A small class-conditioned image flow-matching model, trained from scratch.
Model: 3.94M parameters, 48-pixel images, arch dit, norm layernorm, activation reglu, patch size [6, 6], layers 8.
Training: 7300 steps, batches of 128.
Data: trained on telescope images of galaxies (Galaxy Zoo DECaLS), 44167 training examples.
Rows from block 2 of a small class-conditioned image flow-matching model, named by matrix and row number. Rows with one number belong to one neuron. Each number is 128 + 24 x the weight over its row's rms, rounded and kept within 0 to 255. All counts start at 0. Numbers have three digits each.
After each neuron's rows are labels from the 100 images, of 14976 (inputs lightly noised), where the neuron reaches its largest size: "responds to" is what is common among them. Only what is clearly more common there than usual is listed. The data: telescope images of galaxies (Galaxy Zoo DECaLS).
# gate: MLP gate (model.blocks.2.mlp.gate.weight, 416x160), inputs 0-159
# fc1: MLP up (model.blocks.2.mlp.fc1.weight, 416x160), inputs 0-159
# fc2: MLP down (model.blocks.2.mlp.fc2.weight, 160x416, transposed), outputs 0-159

gate.341:143102115120130118111074114183133101122097128133124137144176110123126144083157123147122127143162129154149122119158152116145125133168132174138122160124150155108096119125136131111174119115124116114121135120099146112143113114168169161127102134125122159154131116082178093126146130144136114125063122111127110098151154059142133131093159109124140177114101102095164132157139081145123125156126177061142139116078112122141117155150112147126154124146101135170129102127118132094091124113151134
fc1.341:164131124109145107124083107127190102089113118126108102141157133110131151140141130131169142149114118105163131084119107130115107095156111131128133142197137154092132161147147149104127106112148118153105113128132137124168140147170125112152133125170143117142103088097117100134128173149137092103076129139122111129119162127118087118117144102120120156103112154085128122135205101144120153172112127104154134112154098099185129154115113152116140107156103135156116147121135169128099090100152113
fc2.341:130145112137129140130148098168130073104117133190109116139147114129153108118109129115139119102118132105109112126141112167141098096125117096118110112158102158091095100147132114135163111105112137122148141143115121126102142076135094119096187177125141122130136096083135119151158113143131133143125140112156148063109177128154136135171069140123141069133186145087119113152135170145067125118103106120110108157102150134119112136124151109152105117141164126132122137143172118118133141161122146
responds to: shape: star or artifact

gate.266:105152114135101099159092139181137089114113157177134099099137157117149110140135143109161122151133142159132121152117120112145077084101121135137094094134126152125143156096148125103117140094139083132124105111113132139139107173134159115106101142136140181128160108169138165128138127155118091166123103118158134078139096164101144131151177124117187154132098126126096141111104116176132137080123111110080119137135124141139161157101152179140155129145114136125145126122112105092124097113136144
fc1.266:127132122155111094138144159132179133180105101143133175130155097124145154120126090128093141116155148102126124121197134142108097125141133118172105092095130160152115144138158107116139136110140091128060079131088122122121114108181148111133124164143123128127124140137187096123100168155090107127108172148090106091125148092167130121150123115123100095129161116127137154160150120106109145102100132131132121102124090146122127126131136141161145083145100130150130104132083128120130115097103140
fc2.266:107114101103117149130093098113163112141120104100131116117114159122144134152135136125111133091120136139129110143077126125100196113108120114147150102149084092131169143112147162105107148124125138138052116137132100130150138122091136121131110156109150152085125135156163083132100154122143123109132123097097122072146092141157116118179130125099065184099090150180110146114107147123155090097148109134124108145135147126128156119116141137105130092107117146143104112143130136113153115074112109
responds to: roundness: cigar-shaped; edge-on disk: yes

gate.65:102115127183089139064138167124092119141146182087142092141146115128180147139137147172113135141118148124125099176116138123136138115140118129069116164125133117120141105136105126143107127083128108137133137163104092141135122112132150153117133132144148090119119131147191134112121122154104181145154124127093127123123110088097130143129193129091157113129116095182119079096093138159149129144114137147119140108112190106121130136104138131136153129101124146087137125131154093123103145127128150
fc1.65:136120161063154128174131149102129173141126117156094143142125129118106110106121095112148121111132133127137166101138101114115151147133132102194158095133101126137142130083166122112122160142094120128118132099145134155124086117128119112126135100109079173128103141156108130144139130110157094125115091145146103138134157161138110116135080111167110094116205131105147194161160134081127112109165112112109147161166145109149137092138093092124112100141133132131130121137135151107146114100135134
fc2.65:102102094089132134111173165153111149140134161186158107133162116128161134115144083108148149117126142123105112131130102140139147157141119106169121130116131124089112105161120135162134142136164152143080099138140106148117114103138088161134102097126129099140092154156138072175140134127156109135140110099152137091159120135155152155145177136082134089091149095091121106128077135131124125140134096113096131083103116142135138095157128113128080133125160105144119122143132164151138173141112103
responds to: edge-on disk: yes

gate.395:143113128139137116150179154137173109122063152175112160133124144130115079148139098120124140128119136112080147105136129138123168069078116088123130106131129071124106105125160118144160133127103148158169139108138108132119155100091136150136103135108123135144083108130132146129143110116107132122135128146159140082087139132193128126107096161140140146168123097121126125144123073113155119168123161075150119154129086124108120136132111128165131163102152151125127157149082149122127146111124111
fc1.395:137116112161120104167162120155191118137094153149130159142122116135112075127141134101118129162128156120092116101142128127131121090072107068110123095108126087136155093132148107152141123124146114152163124123187099156144161141118100139170086133139137109153094132131137130138160090137069099124118149126125141087111158107164133122117075161141171128159139117124141147136099110096150145158097143071129126150141129105112125128151126105156137142111157162132124149108109119159139119120140092
fc2.395:128138103117131144124133132102145163121091110131142183128128150125117139112118112161160165130121096118117131135148179143119093099161133138123128126085134079116162153128147138141170154130129128114065111139161119159126107088095133134149149113136118091124085170158156124148164136156137133132123137146132117162118135134082152155088164125138129131135106131082140156143133042116120118169132127133147125085151121138144143119107166136117086125138183139072166112136116129144121182105117114
responds to: edge-on disk: yes

gate.171:119106132109107139145141115122083160127136161157126152095137174123103113167156119135156100135154096113096163141075141138136122118138131150120114131179123125152173102126097092132119105143132102132158160133139120100124147141130117136196066095136129099112148152106152117162163138086138094126154091110151120119107122100101142108193104146146094115099110132168144145116120091149115136127130114105133127158145124105130096099110138114139100156133125152096144155097162140100087134122154185
fc1.171:185141119096173126136121131131139075120129135135116114131155092134153138103074190130124100116127120128142135114132113103140120139147125129102173110117099106111139139129139157129111160138096149084132115100110149170127095145120120085096148126166103154139095109128133153112099147112162128099117142157156146129118136170162159146097122167126109102168161127059112104184132152157131128150169120153101112150095103151148136133190136145121100110121112112148145116107104101154146151121102109
fc2.171:139182137141124138132144112113112133117133107147099127102090101121135133090093152160104116167163121113134096115161086074114153108152133115131126159104133111125112136112124110151098062129156120164166129168138138103108152143134201121104104127126126108103131107122146152137153103168107109108161109136189125108146126110176114133118168073119092148092131128148168094136145144110138136148131116116131146166104135139170150138111184131147155130074109124130145112140124103126139097122136148
responds to: shape: featured or disk; edge-on disk: no; spiral arms: yes

gate.187:163113130136159137099065122124130127068097138145174115158110150133116137146094159129131107165137138133155095169143124135118121151120102170126134136104112111150133108117127142109089093150109148096171136135080112087137142124092117128085118108135142162100062125091110207112171093117095115129117150111148135106126119127087120108086148132130150141119126106116142130135176135122163124147126142144160133156136147100096141165141109098108128164131127127110126119097144104125111173114164111
fc1.187:108118151100127123106130078129125169139135137103116086102095143110142131154151166146120117112109124125088182125135109125154125164172138143123128104182125132154114122119120141085136163089147123138076113150132115171135130146131106113154144164129138102117179117155150090103132139123176140133094096149111108143135094126110099128198113170136096172079118148160125107101129099116098152149125072113117127173136148151134139115146122143115123099141130135072134120137159117147143109150153121
fc2.187:170115125104131152121129163118127140136103166137127104086105142137106113135118102132106097131146100109130098122109140120113092124162131114127118140074123108126113134113136152119152129132155127130129142137096113135138106109091111140124138090127123158132131090202156104164091131130152126151149141119138135116126121116136126126163181119120127108114086136106157124105123010112142131093127108096137099131131130105125133106109190141140093111120157116161127131160157123120135105181123050
responds to: shape: star or artifact

gate.96:114164145132106145093184109119122141142117140098157162129172130117156137102140151113098171130122098136078125121104142139108194080106106135122141084093116123120119140096114135132107129153137124144145108167118130123144140119147099131104096120113139110123166149109087170153183112074118157104141129086144136117136133138170124119169140148107139173108101090116139138126081123149158172148124141161113137127134132111158150127103112094154138106104166162134138163096163101144113107127112161
fc1.96:110119157147107117107108118123153128149135081105106121150116084142121109141168114145114120106099136167146121091130115125124097112160124086142118162158108158164098157123100160085168101114130133138095125102138090131102125176146137123160117169153136084114172100085156108180098185155108162135102144127141128163142138114112106102176134128149130156146106162125109151136178092129108104126123152113123143147109136150130103137140155115111133132117125080151110148144131139134064162124114108
fc2.96:130110121118105105084091121135160133132119104136147140136125137132116142152142139153116151132126124105142083109147068159096141102165116125090128120136124153127125125110138141083108133112128130106153148083133123120110148137114163098114115115133117121106188137106138096151149126125100141138140122124135101200104193111092112120149159174135108118098122189174135121115176162148143118132139086163123122144149144166149116176134074106108143155114178091126127149097130168126114119109147142
responds to: roundness: cigar-shaped

gate.383:121118088126131105149135109129081073126156145140155116126123177121151117159117104093174106136140117098124102144155115141104206119163152157117145123151149155107163120138124094165099094121133152115159171120125141082120153167116124143111153128085131159141097106135119100100150125104117138152126148084153143138134071135151105082067155097110103098112157131118116141142114144134094151110157137160134128186100108123124144127143124133100121122117153138144124153155146101122148124143111158
fc1.383:123131125156122138146110126136141122143126137104168134160124121128103124120081104100102117109103124136110137121105136134135132105071118122124135147084133068180102117133125138086118183164133102134141115142138164142135140098085154135093094156111091118103127114147172158193151149147169138105134144163170104115107168136146130132149116125138139145143066109078122131120138087144208140089120135112154121115144136171093104120111115128129144133099099105126124110133118139144107154127103097
fc2.383:112141143181100122152153128137082149157102112158116124123149104135137123112143125121139118100113132128106132128135134144146154140078147177107118134176175136111157128158109106154136148167108117146137114135154123123149126148155106120143096138114119086116151164143199180180135136110126125107132121124157106109138160142139118155168139123133131051100197144073139101135142088113156119151126107101104124105132152089121140115136143135111111117108112180105160120128119138133099116144082144
responds to: edge-on disk: yes

gate.9:141120137134142138146112171169082166145169114126141147179109114097197155131117151113120120121124163122165117162106140178140135108109076139114133133121087103094139154106135138091094159115177121137111119089134107130135097145116085152132159102113117141160113132129120122143111112162142114147127102139134153124094123160083129176119159083072119136128114107148106139085110109143099095143091127177156125107124130116148127128108106150127128177124119154127125129154152170109129147108110108
fc1.9:121133119094138117076128131095171098128091129079125115084107123147079112166152111127140116110115121105110157135127117121115143139115140145136119151162176143160099150152108090178143103162124150119146116145140139167130129135156144111119094152146103121102156129097114137132157135079102127162123116130106112127151123109139117111147151196174124106140108139129158125180148141106116157126159101098145117167143150149096097170142111124121089091121133130112120149113143077181117157166153147
fc2.9:123132133114154133070147127128113147134142091162160161170150125049134132112132136157131141120118145142128139126113102150131083120192101086140124149106042128102109133121146145119163136146116125166109100140141128108112118159089145125119122146120148131090179149142131094180153132139110109138127105110125140157121129126165123158146153171086161137172122123159105136097123123152102112160146117103101145106135128130098151155100133110136113152136115102135110137143108152073123167116144149
responds to: edge-on disk: no; spiral arms: yes

gate.268:114142131125128142121122110141135133106132138193133138135103118144111144110128107193085136161111134164108137120070163125122107142136104122134095130103181145105131151175127117125074157144149104141133113098131110161144148125151059123119122135104107122123124139138168150123144122090128145111088132201159118157123147171106142121128133126114111138108149101135119110117121112131139120129120111122133139147130092153139162130152101163112146183131100167127087152166129089119075169113084151
fc1.268:077098128138109099133141131115151147153157107127158118152089071142114119113105129143106146183094107168118144162090125122091163120099126145138157079078134124136129135112122124098088138105122114122122100154152078138118113122137133116110128116162170074082153150188134094121126120133171140103169161148126097135104155134114138145139141095158115133136135130115144164107166144125111133122127127125088132164156133152113111125146131138097167136104154170148116143117168117103118137128081098
fc2.268:138115158152144144140113118114123142106104143153100084139116145095162090157127156123133175102137128128155131111101117164101081146115135097134096156190109136109127155142144101113148146057119123150159098113156130118092102138132147122123147104096130139131171129139148133149189085161135129135098119131135156170142094148134115136131124129111107172135127088141100169155129126102127115118133135084173152138142177140143082169154107154139125105102121145110141122128138150096072145132130158
responds to: spiral arms: yes

gate.11:113141137151149117150113136096161127076087097160160081168146129103120150139095111118135144176142093116137099128139121151152177142102104109138149118185111134122118108156098140146132117132144114129135188083105144102118112136122145141109125097114096154140069115121128113144112125139113095120123121097118095112113148145165100141068130126144138101135120117138099137178148083135147122136130143159116121155155098120114127071170093147116115158151129169134158140137115170127098125162168141
fc1.11:115103146071097112142154144139110120140127114086081103100123088143135124131142112144109133082115112140137144117117173113123097144156111063142117106195128115125140194131167164111113178141109080118124134131128096129105120121143131105116159136147127110110147143197151170158078148129120160136153118164125130135124146127104129143182127094147131133133105131147125135115122133144122127113116086119136116111095201149150112100075143155117119126114097095121126156133113112143127124127136131
fc2.11:151094107128126137119093080116158136122131182107105161112120139105126112120090144133132121127122150098145136136130164111133113126110138155150102116082122123131118172105105091140132134095136080094139136149110117142116125127122101125073184142132150173136098109226124183139124144110125129119146132131125140111126113137139147105188104095113148123132072103132152119124132102119118120087133130134160115119104121056154173094153149160148110131131104105140111126145125154125153102149123115
responds to: bar: no

gate.303:111150149148112104085121144150088112149122135119159135125104101187168102123133107166107073129136123164131123195123117118104142130151153094115144122131135124182169138128141143116102161116149173158117098099131116106167120147133126087121123135097052116121153165134124114148147134127141120142142125101083119106178113143122088129122131090103124139141109114114091167139105121113157139133123136089170085116113140167105151131116124116182171127129132153123109104099116132132120135105110158
fc1.303:145127124102116116133134084104135143113135154103113138124169134092077136136093156113132201123113155104123128063103159163172082113119118154168140142131115150075091142123115112121155102128114107075169160127124139135100142153141142160129145114159172095142118116107121133143122138122118125150112086155164132141066145138137154092137138171148108107121130102143150105119152118147142138141135093154104174144126094107164102096148152153109096130102129142145149132162146132113106120115143105
fc2.303:144126138150122132153197154162135080113107151090111133130138146119143143136089114106123144120111138125168183126125137137124119132127118110135136110076099101135128127098151112107155112159136095121077130139133134158156111084137093117096139090147122106134061134188154108145123203089131138121136076139163122066122118142123135128095107106101145105107138160128125132114103130122133135119133094137104133108132143119119170070108125137156116114153151101181122134160129118121141150137107118
responds to: bar: no

gate.0:136138158156126139111082101148107113126119095138136121137138090115115132109136139159114123123103153087135104114149075135133088130147136107145126115130133183130092153128107116129104117158158150158065114114137167129099156123122128131147153090117123117075110110108156100110117145134140137108129157132111126107127205150132140157180054114127110115202155128192110121141131092137112095129118138113153139102123138127111102116130161156141118132143095158106157148124106147140115138175146117
fc1.0:134146147078168152117141139138155165146132104081090134146110104123138126067142130115124138100122124169129169124130170084104137112146146181128152141117117127117146126125172127127115125136117126151147154160114135100131115105142099122133148126131141136149114197135068139126179108087110107148112110139128140148097092123122108097117157135134110088089141146088142140100126182103139155172124111174127128121125122127150122117120097098128123138123155113151094142113134103111173114054096140
fc2.0:136086147109105127147100145163071115140134158129159141158181130147122168122087145137135161143146102119163118141172138142125148125145124129130140143146137149125129098147112097130148119144117126076166170123137121153125135131157087132175123102190111129155145146152138108157148171117145113144108138166117088133136147146129146139096150135136145165132196111108114107140078138130152128170167117132127149098137130103156124131174118108150093171120144085133132101143105138149177148097101128
responds to: roundness: cigar-shaped

gate.41:120151138125131131170137135120199136146151116078133139154111111079138163154125086099137142111142099132132090098109132099117180156173134111111108135130169121127134139166143154104123151147107122151157170173136110161125108116128115132142121092094093101134167118144152121087120137092126145132122126119137108155142114130168149151102076082090130109126042144121135110110155096102147141127125147095112154166125092116107102153136117132127122163115150097108096128117134143146123133143150146
fc1.41:161103120137157113171115129088153158118117083123134122161191076138113136123138106152147150130181130094151092133126150145124165127183112120133140087163143151095144148149105129127119132120163160106137137113124102099123154098093150113147082132146162137133131085140130097144114091121158196149109135106099074134132102114126133148099127148141130144112138157138137119155160136140125129090154129104163110131088125147092153108157097140105103115091137126160157114154108154146092106125139125
fc2.41:120128153113151146120138153124096127155117107185091072121130153107132150083128129173159127100115106122119127102109139131117076108176099087123094142118109124105133072114113116154166148121124095110134122154137155128150131194113104141100138134120132113137144137153179097107164139111119121132138104133159131169140180117135113138142094100138176130122166146122154149127147093113111155159147134136154115088130140101143168130118144130151135119147135123044175125147118150133131140152128150
responds to: roundness: cigar-shaped

gate.8:134112140176124103109153118164099105138123111179140126138124128136151125131157193105139135097136137110180119140132123115107135105164133126124102165149092164134121120157097123095145122111136122122125137077105159083142127131131119128109097093079140107119175103065151135134156144128092144108075137116178126136126163126103124099100147130112130154125134101123110100146145114177148118147163164143120092121104097196148140147149157128138152161148099150163136095140110113111149137114133103
fc1.8:112134114093129177143102153108190135121135144097119118126109137109126137150103088132151118153114102154096143119115120129126134128119123110143140074112166101137125116108162137158101127130135146118127112175172066173124121113125133129145152140157111106091115161192093098106085113132161135130191117134071121135139092126148129158143102129149146136137145160149142156118117132077118146137123120112151150133166169079098111118104125101107110091106169135096129161120142139147134126155141163
fc2.8:145111152095122162100132104131122156111123130140128126151120120114134125161130088127123119131113122157143148132141163146132114110126123100138089176130126135120098116140085064128159163116127127148140140147132099116142105070153076144108135082147120122152105119164120128144161154114132094147104137148149108116153081116109147111160166143144182189159111176169131139134124112117177141171147108127138119081120140123112151123143172137152104101124086073088136147117117154135124121175119101
responds to: roundness: cigar-shaped

gate.102:144147132102165109099133145134119132117088118139131129098132135099109126103133126150146146151156143111145157135185086166119141158171123159147132118173149110150138127133148148090136110124144133123080098098128098113112142133146138139155118108173142131133104102147166069150145117139098122134112166146141106088170124117126116109113080152112128183117135109148072117122088136081114127190139165128136096106171118126135089132153132166163097095143117106145085112133117140159137137140162127
fc1.102:110093121128092143143148193128194139167151104140195148142101088121130132110117140154101113094116133127111131119124157104154129116132141126119128123134138127131169101095133133110135143147107155134138136137113122151152113093095093118212137132114122107106111178095147115107119097141148151127161086094109165126134125129139138129154121124098114106136126107155159136106057121140136135126125153126129156094123105117153122120110109080128143133096129109137135084114177162147180131146085111
fc2.102:133120125119118074124091047126115128136123108117105123136139139122109151154133150165122129092107140101110140122149089140141129111128103138122149144107117157163118177121086104142088147138121113110130132111114154141136145159174143104157150168143137132116133139106145131044113141095113146124157164121110093152114154139098085090114133108128106187163156123117131148165197138120156089134133104140119134157145112094166101116142122156102137147118146134145152127100119114137167099149104151
responds to: shape: star or artifact

gate.218:124115101202099108165125106113109154125171170071141100128135127114143158112118143113116169126150120133167073137131165153142097131147108115143079130122140150116135123098106166123155156139121103130118127145134155102086172106135160119161138110099148069153097140137134099166115182144131103105132182099114158172158118126143107113097152103134139138123111117101106122126146155129114123103121114124143111085157132154123118119103114136173163123137117142129103131170098122092112155126120121
fc1.218:130109135137109129159113083118124134099129120087113130160143116106096121142173158137135171130154111152165087124092115129150059142206139096127127147125100146122153131110083184153126157141121157131143150152140142114165108121121113131167125108139137086143085105071165139090122159109115142152120140124149127165150131113103129142110135139133123158083121126157112093106134137129063110107128112130156133157124170128129141110116159160150134084094148113126109133133125157133084150121129126
fc2.218:127132118165118121135159159115124141126117136172144110139160105135129124131163096139126127106122138099166166136165138165126186137188124151149101131135153129117108138176104082159134192136130114137140116119155125143134111133174118159136159145131110070141081127090150119119128158109136108148117112137162127185134126129073178127116140140122156118161141107126141126154126148132100145155119099108106132094116054115128106143149113167138098120120104119102164149125117130150093151129130174
responds to: edge-on disk: yes

gate.110:102091117118121136091130115157144142098093143121176121155100119093111203142153153131131122090113103120133133115126097179121136146123124117117145139130116076132155139141132124136162128133120126134096166132145124087145112124148110133113098143134138121173115115117131123137099097146133120110116157092093188111154117170085064108108157095141173132092094119128125130135117131100123148148159151094113098147102122143165146155081140093141139110068137127109133087116180129107150127109140132
fc1.110:119110126109121164102099122135168118115087143108164120121132118095125170127142147130140112090103086152121156128148102184151120132135131116123129156133105084126152119102147109167155147138115152121097193146167124102134116122141114134095126139111146119166141122132131126167103111152132132113108151089097173072166096149116067133117165116144144157129115141112133142136094136110133155151165122081140117155116105150153146136073133099154123116092163116128120095114188125109155133084131125
fc2.110:153141144150138112125094097144080144119152098162106079109116124146127152114153152174139126117137133129083105131129065128147086116122108130126116139175141192121147119132084141148131135112124093142124128111098144105133135146116143140151109120125129134145184104096115123130136084135083112119117107126111133129125161129120081140088124118132167128135152136126161122117154162109111138144131160115132113149150184129135100226149130112111139106148110149052133136123134092136092127123125144
responds to: bar: no

gate.358:098122139114112131117126165109152112125124145081103166095138128183072175092122106164142189120081137176147121122134104127125103134113153150145089146131118107104119133148148109197129134145103119113124116138108131158117125170210156132137150134141123129151142125162128132144123174128097086101125122161115103136131090103135141136144132118154125116096164108131113139118120114108131133142087108084134118147153104138140111130119116190158154086131157144157083141116114112126141117136137146
fc1.358:147167123130125129130124099129154147129167124173115106138171150132123128158093141130139131133106152138116109151095105147100142108162140105101157086101130106122150143162161173135102099122098143120167140137138145135147161128080096111129147116099094140161133143099119111083131108096159131123130153122103134141095141127115126116116153151112159141169148098158143148116156168061132070128154187158093149095106130103083124142103119119118135166102112104130143084166110141119159162113125107
fc2.358:118118097142131141151088127144180152155114120073134186092094116147126092151152106139149131128143124109134133129137176116102081115156117180104147148144132113124137127125143126150150121076133137117166141128131111138092113157141141127119156133138137103139124114098145112132122101143161170155127115157131142093114073130118152128133134127135133087083093127142094146127084179126111119101123167162198135118137140159132160134141105085155105164130103118151092105144143101134126164104135175
responds to: spiral arms: yes

gate.203:101161077164134168120145125140162132152089156115139125147171105137104088135122104134095144115140114112141112170137139128134092156123119152144086155139136102121087118150142125099121144053106098140118087130126142192120124131145121185113132149087120137130153129120117102128132139146139148145098136178145104103140151140137173180134158076125140124116124126131129099151133120122149132079093121118134076106111121125107120155158134123143090122128078126105152091112117096127086121119141091
fc1.203:100152078127120168113136117133153150137092150130113141150153105114113077131145121118120162139150100102129101160143148145137097158117118152129093148123126127109100107157135111116106149077103105161126078127133142196085118116143133176140130127109110113129121158127113119148130151135155156153106135186119099093140124164140178179131143088116112136152110137107130078133121132117139149086088120134145070083126164120100109128152148106128105134132071128109156092097137118120108116117132133
fc2.203:173112146122148114127135144107131109086156100137122103144089143117125110134135144113094150084112126115131133104141130108117091140125128104143097097138092143135134134127127129125128134101139157119125117114092121110132120102114113094110160094142152140129146110081073095099160057142140123135134130139127153104122161130075095117123097116114129143145126155095114162170123184093103136135115168134150134159122185148123103224130096153112139123134125146174120153102140107110102134149172114
responds to: edge-on disk: no; spiral arms: yes

gate.146:157091172105130131123090108135075129131146140115157106088117168120096108082152166089150144079078133105135136143123109152138123127111136128114112154153112096158131110110155119088117195114139146110076096129133107148104121149149109101094110115185141128122164143140133185117140120136116093155139145141119138107117113118098129125132126126166120165139109178147089125104149146146118117111148121131139103170148162167145138140122177146159135107140079146125149083140117131113131141147131142
fc1.146:133136117145124155133131175130184129138101079107149127110117156144099128148164137147110108157149116136145120115120130107139105117101149098158103111137089132116148132109154146150147093103128112163148104115139122133102139122128177094146103106143110102143115113126060084131130182106108095091136146125100141158162168137174092121131115128106169114147103112144089138158095112086106118161158138134111138124141118113128170120094159121107112141123135169096106161142105116121083147197139152
fc2.146:154111160164109134097153091126149142114123158144148105117114141146136154157148106130153140143111102138141140152131141141125184122154133159138118137135111078145138154143174146099131131116123147092144116123154077127128138157100132148172139137111129108127136149145112068139138192140144082166133097141107119144141085117207151143138141123112130118112123097135099136096175120126075130075120130129150111092150140162109160124141143106135123120122144100124153150132131148126089121200104099
responds to: shape: star or artifact

gate.191:130111126147174126126114164124130141147107105117104134188098110166135133174142134125092131123126144152138110097137127108109131125155109116101140134199106138128126144097137077107098130113164124124118080164140178077117120158158114143155128162155167094131123136142134126141131091150103154152100130104092160126158123087117088156144115111105124147093131123128157125095140118117157136129145130157131129107128167107120169131137081125147075144087121117100143105133122135142123204108091126
fc1.191:117119113121139117125185203074133079126101117149124098157102143093147125177145125121111154125098130106118138160112111141169136111101121127131120110145135134109104093106112111148135114161106099119141106087139088111126114107138092145156149116126081138133137126149119085177107113180120151133155173153157125099123115148175170107148115151125158175139130111157137146138127160144117122150105123150139117143086154086147113115103102092112113109129150090142098141125126152131137172087134113
fc2.191:122128115152142104139066089150097148132135185131159140088136125140133128192169126107134141119115107128150141106107120163111118152145141153116161122107135123152154139137148153106143114172130138156102116117118139142130146124112151122152142110084112133137110140113089095122095177119086133116144097097143110122109097141146103108106118147147181049137081130165084104120139138160110127103113099160135132122138127187146098121082094096133168134141125119115133164136137084123110134109136141
responds to: shape: featured or disk; edge-on disk: no; spiral arms: yes

gate.188:137138126117106142125156132090177133095084070112137123131103104091116123151125164121108148110135145132157147113138078134112125101151112121154127156151096119115135126126168160181101135132113134118120119130184125122093119115094096124170097080153114138121112132130176155081132106162112124172123161121121087126109153107138133144096074147142130103110088115173124127134146142120187124189108113112144137133155112112106125134103155141148133130103105135136135086149091126162135148154128095
fc1.188:136113156096108111159197161110169144154169108114096160196119133115116120177107115135129153099116153142172100120148095144121141109143137079138116161078104101134115172164153085106125129161117090142095124093130106117112144084110091143103145094154120141096109117120127150107082117133095141101131153142193120137145134121111140142150127126136162067152122128124130145129122138117119128122138144109119148116134103152139142179113127096138143147094134141118156114162113122122141144119149115
fc2.188:128105145115118122095139072052107120145115145131131150142137122123100115145140124158113125124100141130145158135134120138129130114187125153148127109081099118139136212139125092155125160150143149112160143145145127103117112119182146125136139153125118140138129150109159150109116103088183146128145153144145101095135079141110143108162116106105137165114147111135107110154220107117150119145118160108139150128119116124140145158145153179113115121126095147160141123093136159117130103136124172
responds to: shape: star or artifact

gate.240:153169144146111131155068121147161119123182098134099146142132132152118123161114075118163115131138168114167113116119096136112166138127136081142134110114112108159097190128140170144138125142146129110113066094152116145110131116144127132092172140157143145133122104129128130145081114153138115101127150135161129127097149173108129143123038139132142132125126144140115169120143095104150130116129116069141135097129083127112112170153153141103116132140136126143121107171128101135103141152141134
fc1.240:155116159143100104119143136143138122099126118138091169138118129130108114148107123133141148136125151099174094099160114121098088136106115075153120139077140107164085186136163128101169107127151130128103103106154100147118128099121129105084206156118144115106126115137166139155114168169124112122128128133158138118110180110142114152148094135118167115129110107145114177122179092110124136109112129115133145099180095130132135119156159168123114130131095152141098141139125099146117125156136094
fc2.240:104137137074118146111113140146174092127146111109104104163113145126134112074104161158156104130116127165095109139095088086149127108141101084098146134113126101126177090103160143116111091101125132135129126152112138133128154144089174130141095144144154137113139111114145132093126125176118161109116128099069132133115122120168127146121107113144085149103100159184137156127158107170116120105130141145158110177134149121130141107096157105090153088144145132146094104133107105123163133147124131
responds to: spiral arms: yes

gate.226:144148132121141130094164173178089146137161169082129093122135114170155147141090122115109147141082127111110133132127099144112131142121155125142090107095153118133099155121128159148122161125145138094107134122068102141133141163142121154150125135112138131122108126103101177165128114146109164175150107126118135115132106132134101126126100084130151054136125104150124131155204078095123148139133118175112137140131147109129118152131117132153104114139117121130139116122154079118133148154124068
fc1.226:146132161142127168079132196166114174163137168086109096130103134158169131124111132122110122107118128118118163105164122142114163148137158119124125092139135114093111150126155130160135126138161130154128156113038088125129131172166126129139112096123147113137125134140095168137112095184096127147119112129103151137110116091164107132094137097143126056113096137143122115143175100106110141139121124101131123124102138117180143137131108150151133120145120130101116111120140142159114139114139130
fc2.226:145119131153139094101110072087112104148156106127081157101143130143106168145136153174136117142143115121117087141139112110115125099083100141138117137116132160124117150117095099125105154084133116090089125068136132075130146115099163113139132146154122127135166131073092162123141093136094120156130119114095125159158103138114120108122128118132098218121139137164138131140132115121150152155123170142161141154141122131156124171174106128110140113131089112092142125117137148144114138139149154
responds to: roundness: cigar-shaped; edge-on disk: yes

gate.411:173113140119139131099092158160100129168149136167142116120094146169118126131103097137117094126132170098124191109192127132128154160105120166120111139143171177141072131121105085119122117140143071117125112114103136150142115120129122114104157095184129139100154150159128080130102123114122123137121133181147154110096128113145120118095120084108116150185155151127108132160097117106135119112143148127116118110136107109140098117160113134126100141165103152127161127160142103148154118148140140
fc1.411:112139112150114112113123137173089109119103104153106093155176091114138164131138113144138098108157093125173134149138136134140044154126131111124169098136086165119147185134095139160128117108127156120124112110146129122108127110189139113127110160122098160155129097164114115100113142149126117145108181132093134136157168120138126142116155115121116138124193144168133142142112092115123158108146154128144083155127137185143119112164116133149117113115097093123129095112114157148126124115136142
fc2.411:122096105114112120117136116126148153170119145086143143111133128110126118128143171122147123136125138158095121140075098103123073109113138143155132149117117084136139164112129160108121089150136114129118113151132121135146120167089145135126154114092135164116093142193061143148085125151124119123115099097113129136139101136147119158068147104131130140100040072122117107110174091158110129086125126132173107135135166134145138094093147124115156132128138096121110122156111114124147133145131119
responds to: bar: no